{"dataset": "photos of plants and fungi (iNaturalist)", "train_examples": 90422, "encoder_conv_stem": false, "decoder_norm": "batchnorm"}
Rows from block 4 of the encoder, named by matrix and row number. Rows with one number belong to one attention dimension. Each number is 128 + 32 x the weight over the matrix's rms, rounded and kept within 0 to 255. All counts start at 0.
# q: attention query, key and value (stacked) (encoder.blocks.4.attn.qkv.weight, 432x160, the q third), inputs 0-159
# k: attention query, key and value (stacked) (encoder.blocks.4.attn.qkv.weight, 432x160, the k third), inputs 0-159
q.16 [ 76 108 160 132 138 192 139  92 148  99 164 151 110 111 106 158 187 139  73 170 167 142 159 139 114 121 128 171 120 144  51 153 118 151  59 154 176 149  81 142 156  89 119  99  85  99 112 107  83 132  69 147 139 109 141 176  96 148 117  99 178 118 153 107 161 111 100  90  71 160 103 137 184 130 160 144 123 158 124 101  87 110  79 122 128  98 107 178 146  88  83 108 171 111  89 153 182 178  87 123 117 110 118 124 174 102 123  89  58  89  99 150  94  90  60 110 177 144 115  87  89 106 163 130 196  52 155  85 108 152 121 212 102 140 105 161 130 143 126 103  97  88 174 112 195  34 168 104 121 107  81 177 110 146 127 149 109 136 152 132]
k.16 [ 74 174  93  37 102 140 104  93 102 108 126 191 164 124 106 109 179  87 136 172 146  56 187 152 108  60 125 158 133 179 104 162 191 124  71 149  89 120 128  85 187 128 143  97  84 145 172 162 124  45 172 104 152  42 201 140  50  72 114 120 159 119  98 103  95 187 107 106 168  60 175  91  98  92  73  98 125 129 136  91 139 122 166 121 124 161 184 133 151 140 105 106 135 117  54 157 121  87 104  62 113 102 182 170 103  98 142 116 113  85 113 149  94 175 122 109  91 148  72  98  98 164 193 165 131 123 158 115 109 198  85 205 109 129 216  94 118 144 124 168 127 144 116 122 110  95 166 104 200 178 134 168 158 137 120 174 166  85 174  93]
q.17 [123 107  96 155  81 187 183  92 137 143 113  62 182 118 163 109  69 115 129 138  94 199 125 162 147  99 174  71 118  49 169  86  93 151  89  41 168  45 162  44 103 121 206 135 135 189  91 112 116 133 169 179 153 107 135 107 198 148 144 160 113 190 101 165  72 171  45  80 141 153 115 142 119 178 189 117 223  94 128  47 100 154 138 113 150  92 124  62 107 195   2 126  32 176 113 157 126 121 167  67  91 121 194 224 120 175  97 117 190 150 116 116  57 200 161 128 163 116 114 178  41  94 127 100 194 130 179 118  78 108 148 132 147 195  94 145  53 146 138 157  51  98  82 136 177 121 144 121  65 108  92 107 174 125 168 149 195 137  75  59]
k.17 [ 82 102 138  72 200 119 141 150 179  61 167  92 160 129 102 146  95 106 101 208  92 201 150 113 161 118 139 103 183 132 110 172 169 145 116 138 162  90 159 165  32 104 136  80 139 148  53 158 101  59 127 103 106  72 202 201 126 144 175 146 172 202  62 113  36 181 155 151 143 123 112 135 140 134  84 109 130 116 154  85 156 135 193 140 153 135  80  99 107 106 101 156  71 195 125 124  91 119 123  76  99 111 134 182 134 225 100 164 161 115 132 113 113 196 135 155 119  73  66  69  33  74 102 121 146 109 144 125  44 157  27  78 199 140  87  99 104 162 182 116 119 141 160 157 145 212 184 106 140 137  98  64 187 130  60 189 131 110  94 132]
q.18 [136 109 178 122 118  92  87 143 134 120  99 161 187  92 178 173 169 187  80 201 137 122 144 144 144 163  90 168 177 146 150 152 118  92 129 142 105 130 133 126 158 105 161 170 167 162 103 145 134 155 128  50 146 144 130 175 175 115 109 104 174 106 111  90  80 120 146 129 143  71 124 119 111 140 143  98 113 139 113 213 148 192 177  93 141  39 126  79 164 104 125 114  73 124  71  94 173  92 176 164 119  33  50  72 144 151 118 106 196 150 164 124 112 125 151  90  61 115 136 157 113  17  68 124  76 164 135 164 132 127  16 144 128  87 136 101 150 120 155 180 112 155  51  94 111 170 122 157 163  85 130 111  56 149 164 115 180 135 135 160]
k.18 [ 95 100  92 139 113 114 113 165  97 130  80 135 176 183 152 175 121 131  89 138 147 191  45 125 116  95  81 123  85 179 180 144  84 125 104 122 138  88 113 157  41 154 141 137 136 134 111 131 169 123 138 109 143 156 158 143 155  94 103  69 148  71 148 158  76 140 156 152 101  97  75 143 182 217 217 108 167 150 200 151 162 148  35 101 112 106 177 141 150 177 125 128 141 163 130  76 106 167 121  97 141  70 107 179 118 111 141 104 114 151  69  67  78 208 131  65 162  96 182 177  61 161 127 141 139 179 148 154 147 132  65  91 148 112  99 125 112 154 121 152 153 110 112 115 103  69 122 120  70  45 125 133 100 151 125 115  89 212 139 158]
q.19 [182 134 146 122 127 181 188 104 136 161  83 134 131 179 153 143 127  75 123  79  71 102  83 167 142 146 191 112 101  86 121  54 139 161 118   7 136  99 136 113 127 130 173  70 163 133  89 136 153 167 163 154  76 128 161  90 154 135 149 138  75 191 127 113 134 141  54  78  75 176 127  93  57 151 127 126 227  87 155  67 118 178 150 193  97 189  81 143  45 143  66 158 124 123 162 111 133 136 127 148 131 156 145 132  73 100  86 124 139  90  86 125  94 151 122 170 186  89  77 155  99 138 179 106 110 176 159 201 178 107 154  94 117 202 101 155  93  89 151  97  89 123 107 131 135 170 104 146 105 105 164 117 176 110 146 144 155  88  81 176]
k.19 [160 132 152 111 179 107 159 169 100  88 116 105 108 109 132 159 131 165 164 144 137 212  90 158  97 132 225 175 191 128 102  94 183 165 153 110  89 106 143 137 132 142 159 107  60 156 135  36 184 113 125  96 113 174 144 174 177 144 149 169 180 156  67 114  92 179  65 156 146 141 106 153 100 163  87 154 121 131 120  81 151 117 188  94 166 118  75 118 102  97  71 172 112 140 170 142 162 136 182 138 220 146 154 163 115 122  83 177 168 147  90  85 160 107 140  71  35 108 137  59  89 107 142 136 150 120  94 167  54 200 144 148 142 105  99 116 168  53 162 114 125 154 123 122 103 196 123  72 132 179 110  42  70 103 137 209 143  97  84  87]
q.20 [130  66 125  97 151 103 106  82 131 191 128 107 103 100 156  96 136 139 145 167 159  77 161  71 190 139  97 142 132 119 149 165  79 153 103 161  97 150 163 101 187 107  86 174 133 119 183 151 132 119 128  42 198 167 148 172 161 125 138 101 212 125 125 130 121 139 118  98 179 161 117 115 140  98 132 123 160  89  98 162 204  91 108  38 166  60 164 149 120 126 207  33  64 113  89 116 158  99 113 120 121 113 156  89 120 114 154 109 105 170 140 130  89 133 151  90  73 115 146 101 131  88 103  77 133 104 111 104 104 138  64 164 118 111  98  89 169 122 136 185 108 168 122 119  97 123  90 120 129  59 142 130 137 135 124 129 147 129 143 146]
k.20 [146 114 103 115 147  72 164  94 170 133 166 155 192 116 113 162 124 137  52 121  87 118 151  80 175 153  93 154 130 146 146 143 129 109 103 178 117 169  88 153 125 138 117 182 125  92 157 125 171  89 114  97 170 163 171 117 153 115 110  83 224 130 132 190 183  77 132 123  84 152  78 182 112 148  85 105 160 148 113 147  71 122  83  97 144 129 186 144 111 136 132  32 180 191 174 150 132 126 114 103 120 126 117 108 192 102  96  75  73  74 103 159 153 141 101 101 167 154 186  65 156 102 184  89  99 114 136 132 227 146  94 158 139  76 129 114 116 143 161 146 111 116 170  57 104 122 107 155 133  90  76 112 166 143 118 133 129 160 116 155]
q.21 [183  28 126 144 126 101 138  74  84 151 179 104 128 154 212 157 129 171 184  94  76 135 117 162 153 121  98 179  93 127 135 104 159  86 156 154 109  95 143  94  94 149 168 137 104 136  97 109  94  94 138 123 171  90  96 116 181  97 111 159 143 108 166 210  68  98 135  68 147 132  61  75 119 126 158  82 169 119 138 132 101 148 161 127 122  55  36 145 142 132 117  59 131 135 138  73 214 141 164 138 142 141 164 131  70 163  96 169  74 128 132  93 137 142 129 172 167 191 131 152 122 203 187  85 136 215 163 180 126 163 159 123 121 193  98  47  65  69 116  45  93 170 155 125 186 117 122 136 125 136  42 141 103 100 100 124 147 188 156 157]
k.21 [135 140 125 112  99 115 159  89 181 171 115  84 183 101 132 154 135  86 111 108  94 156  89 173 182 127 114 130 126 170 129 103 134  88 126 113  87  69  92 134 127 122 149 115 101 144 113  83  91 122 171  91 111  94 182  65 212  99 159 145  57 168 171 162 138  90 106  78 146 207 124 132 132 130 110 152 142  87 111  84 154 108 165  77 106 133  75 113 102 163 180 137 145 195  79  95 136 125 139 153 170 141 173 183  28 190  97 133 118 126 163  88 114 132 188 230  94 158 112 112 138 202 143 128 154 179 196 150 165 121 111 138 159 143 117  86   0 125 115 106  86 185 175 111 148 190 137  61 114 123 133 106 134 108 101 127 140 159 148 158]
q.22 [209 176 100  62  85 124  59  87 109 232  99 125 111 184  93 135 151 103 107  75   7  10 154 174 115  64 139 164 132 131 107 134 118  60 180  89  34  99 178  53 186 196 131 160  67 140 122  91 114 110 242 169 165  93 151  58 123  57 140 136  60 178 188  92 148  44  69 155 199 106 169 148  88  67  52 150 134  93  80 126 142 196 200 158 171 192 104  69  68 185 229 123 168 133 154 117 189 132 120 255 135 178 154 153  98  88 101  27 104 102  68  53 211 160 170 146 115 255 145  99 245 224  68 101  18 203  96 148 102 141 174 122 143 108 188 146  99 109  24  84 130 137 147 123 125 201  19  24 151 147 143  96 121 172  46 116 177 138 125 235]
k.22 [175 107 154 138 169  63  82  68 145 148  27 118 113 169 114 205 130 125 129 115 102  97  15 126 100 143 122  64 153 185 111 195  30 113 173 192 113 124 141 225 148 129 102 154 155 157  92 110 107 117 143 134 170 124 175   6 201 122 174 136  93 206 155 170 160  48 135 175 142 192  95 162 134 103 152 195 115  44 203 152 138 221  70 149 128 152  10  89 115 147 151 106 218 160 113  64 177 152 115 135 154 120 127 142  96 135 134 162  58 102 115   0 143  85 164  77 198 196 156  84 142 170 110 118 119 104 100 143 141  90 255  65 158 111 115 114 157 155  26  52 215 160 154  33 254 152 145 112 176  34 144 203  37 130  62  61 173 207 104 236]
q.23 [180 145 140 129 101 125 152 138 153 126  82 158 148 176 142 117 219 135 146 129  85 135 183 152 115 136  98 194 182 152 113 137 144 113 160 106 134  98 191  95 115  63 112 144 117 114 160 135  60  67 157  77 176  49 114 113 157  71 111 144 139 101 145 172  99 105 112 113 139 104 140 168 144 115  96 149 123 104 142 134  77 135 171 106 213 118  90 139 207 104 185 118 134 137  64  89 105  82 111 202 146 114 103 133  72 123  45 161  95 123 182 133 230  81 212 135 125 179 100  81 202 143 110 148 108 208  55  93 156 126 133 146  70 157 136 126  55 195 137  41 138 101 188 146 179 176  74  28 162 142 140 109  74 116  46 132 157 157 169 174]
k.23 [161 133 111 218  65 118  89  16 135 165  74 159  98 170 138 186 152 137  98 150 120 137  70 146 119 162  83 103 157 133 145 130 123 106 100  96 129  90 114  98 150  94 114 189 140  89 148  58 110 156 135 136 155 111 124  36 199 134 119 105 144 164 172 123 174  64 148  99 125 186  26 132 149 133 167 132 111  63 148 115  11 142 142 195  90 183 102 120 193 136 123 158 198 181 110 116 158 125 109 106 124 189 103 103  77 209 102 158  59 149 122  38 104 133 147 146 255 142 149 152 152 181 141  89  97 176 178 161 178  94 231 144 116 171  77 114 112 134  80  43  91 135 164  24 198  95 162 140  70   9 179 159  89 100 138 110 133 208 101 150]
q.24 [169 121 140 151 114 121 100  98  79 130 131 119 103  85 100 144 164 115  92  99 144 180 194  98 117 143  60 148 122 163  54 118  90  80  58 188 113  97 172 148 174  54 123 143  94 185 151 208  96 130 141 135 155 158  97 163  77 136  36  85 180  61 223 145  70  64 167 183 129  71 178 133 132  63 154  98 183 115 136 174 110  93 129 118 149 108 160 210 195 134 146 101  76 119  48 123  63 145  76 116  90 201 137 125 136 144 136 175 139 156 119 154 116 151 114 159  90 129 144 162 181 128 112 106 124 127 124 114 160  95 148 111 127  48 118 121 180 123 121 175 136 194 153  55 192 102  89 164 173 151 157 168 128 154 105 168 105 162 140  79]
k.24 [ 69  93 121 151 121 161  83 104  94 148 167 168 135 115 179 187 153  98 116 116  92 178 193  53 125 101  69  93 145 169  84 122  52 129  74  83 106 174 108 129 128 119 146 186 134  69 133 166 163 194 147 134 180  95 124  48 121 136 130  68 144  96 172 147  84 150 148 125 110 113 155 153 140 155 115 100 164 139 127 105 193 116  19 171 104 184 125 105 154 140 156 136 100 163  60  96  75 117  92 137 105 126 124 109 131 121 129 146 125 188 131 136  80 115 125 176 171  65 126 150 197 177 150 136 120 131 149 134 188 117 197  70 114  51  50  78 123 206 115 130 144 151 106  78 154 110 149 131  87 102 186 126 125 106 156 163 161 149 120 101]
q.25 [176  62 141 189 146  54  72 148 157 140 113 146 101 142 105 230 161  68 111  66 154   0 144 153 137  94  41  92 176 112 128 107  76  68  81 194  33 130 178 158 225 122  40 120 109 111 221 132 153 146 170 212 215 164 117  31 101  92 161 108 255 100 181 100 110 142 250 168 235 208 193 192 178  61  98 188 109 126 109 192 146 129  37  91  98  96 134 186 147 186 197  29 117  63 114 112 129 127 115 187  97 143 152  93 125  79 117  77  30  87 128  79 105  69 150  42 132 174 158   0 233 136  95  39  58 114  17 146 160 106 146 108 163  80 133 107 188 137 120 105 175 110 231  65 172 103  77  52 140 176 127 203  57 197 107 170 132 128 112 176]
k.25 [187 109 101 186  53  57 119  84 149 239  89  87 146 155 143 195 219  66 117 170 128  40 160 172 121 136  58  94 133 144 156  95  90  24 116 115  63 121 155 141 185  58  94 118 110 124 233 176 165 187 156 189 186 107 162  34 130 116 176  47 218  61 156 111 167  84 217 147 154 104 204 208  54  67 110 157  88  92 181 103 168 160  69   0 208 158 144 126  91 255 238 114 146 175  11  77 110 123 115 178  63 117 110  62 150 105 172 139  85 101 133  78 147 123 118  27  72 198 122  33 148 198 106  96  22 116 101 159 191 110 129  62 130  91 207 118 125  95  71 152 174 190 195  79 198 122 102  86 151 112 145 182  94 103 137 174 147 172 150 128]