config = dict(
    encoder_arch='coatnet',
    model='image VAE',
    dataset='photos of plants and fungi (iNaturalist)',
    train_examples=90422,
    image_size=64,
    crop_scale_min=1,
    horizontal_flip=True,
    bottleneck='kl',
    downsampling_factor=8,
    encoder_norm='layernorm_no_bias',
    encoder_norm_position='pre',
    encoder_activation='silu',
    encoder_mlp_ratio=2,
    encoder_head_dim=48,
    encoder_fused_qkv=True,
    encoder_qk_norm=False,
    encoder_parallel_block=False,
    encoder_inner_norm=False,
    encoder_drop_path=0.15,
    encoder_patch_size=[4, 4],
    encoder_conv_stem=False,
    encoder_depths=[4, 4],
    encoder_widths=[80, 160],
    loss='l1',
    latent_channels=32,
    decoder_norm='batchnorm',
    decoder_activation='silu',
    decoder_widths=[64, 128, 256, 256],
    decoder_blocks_per_level=2,
    decoder_block='basic',
    decoder_attention=True,
    decoder_upsampling='nearest_conv',
    kl_weight=0.001,
    init='torch_default',
    residual_init='zero_last',
    optimizer='soap',
    beta2=0.95,
    lr=0.003,
    beta1=0.95,
    shampoo_beta=0.95,
    eps=1e-08,
    precondition_frequency=50,
    max_precond_dim=1536,
    one_sided=False,
    adamw_lr_other_params=0.0024,
    gradient_centralization=True,
    steps=5400,
    batch_size=64,
    epochs=3.8,
    lr_schedule='step',
    warmup_steps=1080,
    weight_decay=0.0,
    adamw_weight_decay_other_params=0.01,
)
Rows from block 6 of the encoder of a small image VAE, named by matrix and row number. Rows with one number belong to one neuron. Each number is 500 + 50 x the weight over its row's rms, rounded and kept within 0 to 999. All counts start at 0. Numbers have three digits each.
Before each neuron's rows are labels from the 100 images, of 14976, where the neuron reaches its highest value: "patch colour" is the nearest of a few named colours to the mean colour under the peak. Only what is clearly more common there than usual is listed. The data: photos of plants and fungi (iNaturalist).
# fc1: MLP up (encoder.blocks.6.mlp.fc1.weight, 320x160), inputs 0-159
# fc2: MLP down (encoder.blocks.6.mlp.fc2.weight, 160x320, transposed), outputs 0-159

patch colour: grey
fc1.38:554541426523441463504554603625488590592543531478578397474500512537430521522447443515528484483430424540496498522502478526472477379554505520459467509471470465416536589466485582555494518523459584457510474437575403461526409536459527427496463523547536574474531546565493548455439488509551458507514511545593469565580523472488518509457469478507528495526568535530526523524458507532568548439517608615511489565521494512625594539485445519503480522434516460560562469434577495471535487557445593
fc2.38:534418533528597509543496542508577588506444479502479525478517490506480539502501453465463523561453538515552518476472515542498582607443597487581561500550455549537518447504527414558470518507500475568572556549486618544495577496537547560457494510433455468535418532534478479538542467475442612568504572443519553420550550583571471560537612485475497531455593502451535576475544472489489418535500464474542488533517375486454442482533555591452550406474510492449403488586598541548512570472524513

patch colour: grey
fc1.157:478551463501505620498482439542431481472504526458503444523551545616409524447439461456546459517494514450510533535430485502449417548476466570526475438479510483463432545629484496429381451483519446418522488558525466487488531585380479473434569553587484611483423501503496600528448412464499511474421506552507536559535606482524500471525591522441506496446365477504557531528491495525483503383507579481518505527509506499543542507486487574501598508478536524489554556487509460607513533543551551
fc2.157:492470500419528380476508584491563471435470463500563535470397530409548508541518511503456511500482456541464504421554546426495555448512533471431535527435472536535518455437526496518584505543557601618601494474447437488448436438527527453586479476454532431538567513479527498502545629557467502626554505528500422456436358503460558461520441449570482502543589497447376488470550560513510469487492462524477535483475471490577505511541538446496425454472429542523530459563518465410515511499457519

patch colour: green
fc1.262:545554561576387418554411491451479441584529404481582451484529455542513452531437427504501506535457456468495446404463481487449521568546485476537451513535520484547508516585548528465471519446463436488488441404545485444453579520498510562516576461510564494532473513443451525538533469523527431512502451513497530523541474490449537413497437468486462476527401521543574557666522413510557422509501510493485454537408456532499397504575465463441531507540523465575545470575610431534469549611533519
fc2.262:534526464440530577405547444512469411471564575564397505527535564563423553545541546526524545480526412581434468573618518473557465518476552471477548563488487559430430432424538511441498425504519591525576544607472533529550543498527442404572375560459521487499451458527534512489420521461448556522441531450464439489526445479510514568478587494528467530570510499435520397461480476498430546431552548437515529452503482542495519517514504498499483582487491547477405465417452467484547492429498538

patch colour: grey
fc1.178:518548410473480564504430478410495509519486412490467519462546500514468491502492514449477518544411506488524475494508414472475499562446482496386526488456476520421443461545457543374530425486465544515450520532465435463484519560507456472513574486507517543556490494524469518467507614493449508434439498542357581509501421499470508456525483511490430480566386457479676545507497510559613545630499432492506492453523508535456462534550478545507557461479558640561521445500588440542475557487523426
fc2.178:427589509582511411479460489558434469404523543419514499507499520374536561547490494490497510507513455529512575545518452467505422567645650446564498508529521444555520562528567520447576551519461487439504449512562550438400538526480465474490482548418521570394466511521475521488485423483491500509557416472564479529469503485524502506598589516468508561450563527539442456568564479529481503480464529480451516494598527492481498440493514561434491439503340491516459533595441547459497483543520525

patch colour: grey
fc1.36:495505450628522480565516482444542550528515368527468435533454545609464504500468471497537489469504441470495491495540449480509474503512468487471520528520517524535487445592548357403540472524589555397523460485377436545412557510480428503497511561421535531574543557448453463519473534414479587452501561593390548474497548503579496536510464497442492568466512545497586538439431507457489504495469501547514533430572559499409578494512581580480500456471537504553429529539583478480523437483497570
fc2.36:517460532342520455384528487603472466495494608448498515409566464453540510485540530577522503516464519596513501581458529497501578504500482576491480557534540498550515543482524494538560557461438516533476463521487479552524517566507507458569431454541511513504466423600491483578535516593448530532628588530506570479500341487401533480434538528564472388561496501485464464505566525513563517449587555539534486511510424434503474506531457432505481522510506533478492507560379536547463530503560568

patch colour: grey
fc1.186:484462500514446462479486574657443619537556570457559430455534529475491529531489379506506463455400481513484510492526512509537492394552465471474479478562500433527548550587548537573507505513570561471490494566532446420526534533449582432600478482551482583520539507525520551530458566463508403432533490576595464562521517465530552438519403445533541483515505509514509461542402502484511494542484625538509397583435443530603533486503533510476513474437423433541484478523556542525463461470453533
fc2.186:517556480489557514552606478414511303491461465549462485526490422535516495492495426477481510505494493443599484570520480441500532552464516526491546435457451609432490405504561456504484432620425473514485454512428473496408503477491485553474427518420503478515384439435534374504580450523546481535482556456465527523500541522482434487499524540509437534435553461518449492452540462567494539471646436517444555465508499488471489444407484519537521604511525511433541554501476521544484519430565510

patch colour: grey
fc1.199:501479319441494453562516583635494546468608498528557473431512431534366504483426484523479523469512472463492537526506468456566492489580463558511513479406464426392500602493476551493538479533451590470481535460586432464450458427526531566590507500525491526428548543526498516520587494470508485473640522570474432566485488478439554530474449450531513440507538507502540472512455442460474554458501597523501456513517557497577560509467530494438491502517510410596494548503476488516475457457414501
fc2.199:361434477433443479406492453530402384496483484496467506544469440481533481493455481477454563453490482545445648438473506574547546594457484463509383547478563485537458431477535563502570510387546466489525482454412478502509588516518504465554541409470492457531451464484496535491564447508484487442452496537505555457527434455514465417430529506436525451522502433446567460411459439472409522461504484493438512533433542507534500498504600524476435615444453522515480489490506441409540590505557499

patch colour: grey
fc1.62:520487491523515418528567436482474470459399522521552482570494467462519522532422509419555544492565487542484518556539535481520483483385507480482558475468531512494549499552434421432503512578542431542525526549551481434494509569456537583535537507441464406553481489470353522434506433448476471510501535428430503498654452464416559522453552487538539531471455495434567496460505431468465580535500562567538559567562463487464531360619502576516480441476500472547473544559457583545448559437502479
fc2.62:590502445513407496561429533473499541501485557454351477423511515407531467502555492571485453542399427480507508451470551494466501502580521559489504601511511419482517468486524598456477460362448497520452529484437472466555432485417469482499553564604538491484510478520647407523407554461586478453484400474455532476450517491513453455580457523549484436489578580522512514568522512532511532499481482538491514494500569525461460560492378472444523461498463526517441481485568512488533384471515531

patch colour: grey
fc1.302:513467523516468533488451422461469464512478593541522560587526469479487533614569587472500573505598451492520480538588475497437575446500564472379542477528492535462576516525377387444487565562597430573530533532585486543487543484503576547596469490461403502520455465466501463443517493506450448547438610510499466411510484543495501532443567494511504449561552410418562557573486499611485539454522579455466525495501507558528480580545476551471461530524510531445497472457453539554510545526540547
fc2.302:506488501527469476447485424457516496587492559465511344407490552535492500502489402422396570457489427516540517541473478451483511503517483521441540449445503392448538551492494425391515477483612496487519461578520458471351531425492411527522453608490460495502438549527478553544506478545460496578481554486497488622530482440460441546519438493499519521438441525468497576567559440495459522397463560412479449418488515451450503465476518530479489476477496474440498429537438537550432435462476426

patch colour: grey
fc1.160:531549474513517417501435561444453431542513543588430446547483431496502524544543481385532527512595525442460446524503471494516484485415487527570492557501552420492551431539449609562521543497503493487491423387465585589545522510499523492532434589574523467472490522469437519517517504456510494440472544454507445623540519427452533542418542408568516470512506466527533552487426450539477449591538494547598511488471536554552615512534437478575363562561516543501500578584468498506530507453519469
fc2.160:534497547465492555436588476579531609540516446481501655453510516494451487434520554599485538442403475538401502513510557474461495518578529471420503455481451527467400617484550450452542515530498534516510606564582440410556525422552470504473593448509485530574490506571544514479484520524511471584547457495499510448482473537555465423596479547473465458497508569455490489544566576486520513479464478505450508497553467498492450504524539528434656423426508466582517493552421449468431502510478537