A small image VAE, trained from scratch: decoder norm batchnorm, 90422 training examples.
Rows from block 4 of the encoder of a small image VAE, named by matrix and row number. Rows with one number belong to one neuron. Each number is 500 + 50 x the weight over its row's rms, rounded and kept within 0 to 999. All counts start at 0. Numbers have three digits each. After the name is the row's rms in percent of the matrix's.
After each neuron's rows are labels from the 100 images, of 14976, where the neuron reaches its highest value: "colour at peak" is the nearest of a few named colours to the mean colour under the peak; "place" is the part of the image that holds the peak. Only what is clearly more common there than usual is listed. The data: photos of plants and fungi (iNaturalist). In brackets: how many of the 100.
# fc1: MLP up (encoder.blocks.4.mlp.fc1.weight, 320x160), inputs 0-79
# fc2: MLP down (encoder.blocks.4.mlp.fc2.weight, 160x320, transposed), outputs 0-79

fc1.142 088:474485447558532482528448475556576460528439518497518515463562514570599422446472462549511540581502506582453504428427567481464528505488437569548565582432542425541517529396512505559561462539433517463473401487518621535525476582462453525535478513
fc2.142 090:631517410471477492505452529519458595520534434460528564577514519585427548516616536480555579536433563532557467481510513575481529508602479441466510574489434461578476442554530486429466534578508530559414516489503525366519492453401545487461537542
colour at peak: brown (74)
place: bottom left (39)

fc1.163 117:486512426519540443488489484515488467469508696509614493443548508483453476479398545520521505469476464500418555408495509536511459499526480502562557467397467457414494604459450597562469490396477520525539503410619409454440490494445610481495483504
fc2.163 101:546532525566557514565530507566454422539440362533445497539478485495517437511506376492508476498480505460550451559462585482500525470453579444458409494542390513532487436532540465451467491426464518403475441533457505512570509506522345475527568490
colour at peak: grey (81)
place: top left (33)

fc1.131 098:495457463468428454349485451459401474457444507516476513488512522490535497564459482425503531512587504495448595488516544493446531486505443400471516510457437480407449521526428410411408576491469482475524464508508492393457392482425603530520414402
fc2.131 095:520576564564558459509568468581498493482428461574486529519488531508517520510464538418516493594419484555454473502524495506521423425507540434451544455549520476482505387432574495575579477475509471432523433456477530495593463517546454432535534505
colour at peak: grey (74); pink (25)
place: top right (35)

fc1.264 081:514468502530504433438494496480482468480417579501513531446596547534424496564518535424494598450552482500469486578528463565484508550466531472535534539461539405490511536573484439404381519539615420461553514533534469508560513539508554546561440491
fc2.264 079:463475552518480469561483410469528452504473589570483551493542460493546525440498496499457507617460487505518575427474525436587439499437518488531532465512550373505502554457496508547504555466582566539545516526433509475443484453436536482437474515
colour at peak: grey (77)
place: top right (42)

fc1.22 083:529455442523471500618460454425387459515514493580560495521507457522474610565514526428479577543471582546415427575471517521477529514459503502446486553592539563437518434498401449413568593591515538424487494452508488486443517464417530525590514486
fc2.22 089:507581463488542446511530492525551589454535466311549458497521575551501484519539481559508531462474554531548522519550481491595469528512336480560507459504413452530451516445474435601472540484484530533574498499511535544471507479553524482492547580
colour at peak: pink (31)
place: top right (44)

fc1.282 093:500513463447450415563497550633509551543569476472568439434510486465460523458406520469502502381453453515431550514582484533570460474550491549555519420419494520446460629401471559520491516574417490465509514467557489453521497486458515443533500494
fc2.282 097:434536492471562545492493517550413548552357493493421472459483422512537456509531464527507458473379528524460506441467507491522459509469432522411486404505539503380457452527464516480521498495458587553516550536551519507471627448536486512549463505
colour at peak: grey (75)
place: top left (35)

fc1.290 088:527384523392493416475458560564476582508458439440501479482498471472448524468442456534528571430377488430399575502570402511467507464562518487553518455385469438441541555545511518486489497595462484477470531423513452458480412516509439545487491425
fc2.290 099:495457536463493436442465557404534376481499526494479532487476413487513500522517370487445524551618572501509542467497463445539525584467482451560587558432555542580576450519434470450601477548403430528475610503475549523377587488435518566467529421
colour at peak: grey (78)
place: top left (45)

fc1.269 090:557469466410417547496587523554505485489543505462490433443536514469415592516435440507524582463421417501534563476513500564552541526490496445531506440459484531483416559477537585510530440511435515474456517425614424454473476502464528433654507443
fc2.269 099:516447525578564496492493505463479510519489476519489535559580328550439409473525554478522580433449585434458521502574520523518469451516487457578513510476504402438564475413572420510502554480460555601470523443458578439477421596421473598443449455
colour at peak: grey (75)
place: top left (46)

fc1.0 082:480530435510439514503495470458397487451425542509476507577571539455498623538499477429531591557496477579423473536588530543473591432411584487389520500498496541454508516434430490413476517555605470536460481536485504456499467551492559511570466485
fc2.0 107:467542514421532510469557493489487473480474416539451516462489543649453529443489458460541473484482407474503584483362525457492460560547496492459417478461547473450450570452547615502551502431457498501444431458477488386494537504554534486428543602
colour at peak: pink (26)
place: top right (45)

fc1.169 086:460464515461410466434540575545472488567459423515461475538486514459458538523485507506466570464578474498470484429509420515437411478516568429475535506521426478505376485474413494519509537507462531450459556409531468422495501509461457476573475393
fc2.169 100:566519521524481496483450452457433502474533551409559489441471521484539457471457481463555464533439469542551497628517511494524586528536453601581468535452613551431536559473539504518525516483491468517458402503439598420436492567450531460438472528
colour at peak: pink (25)
place: top left (36)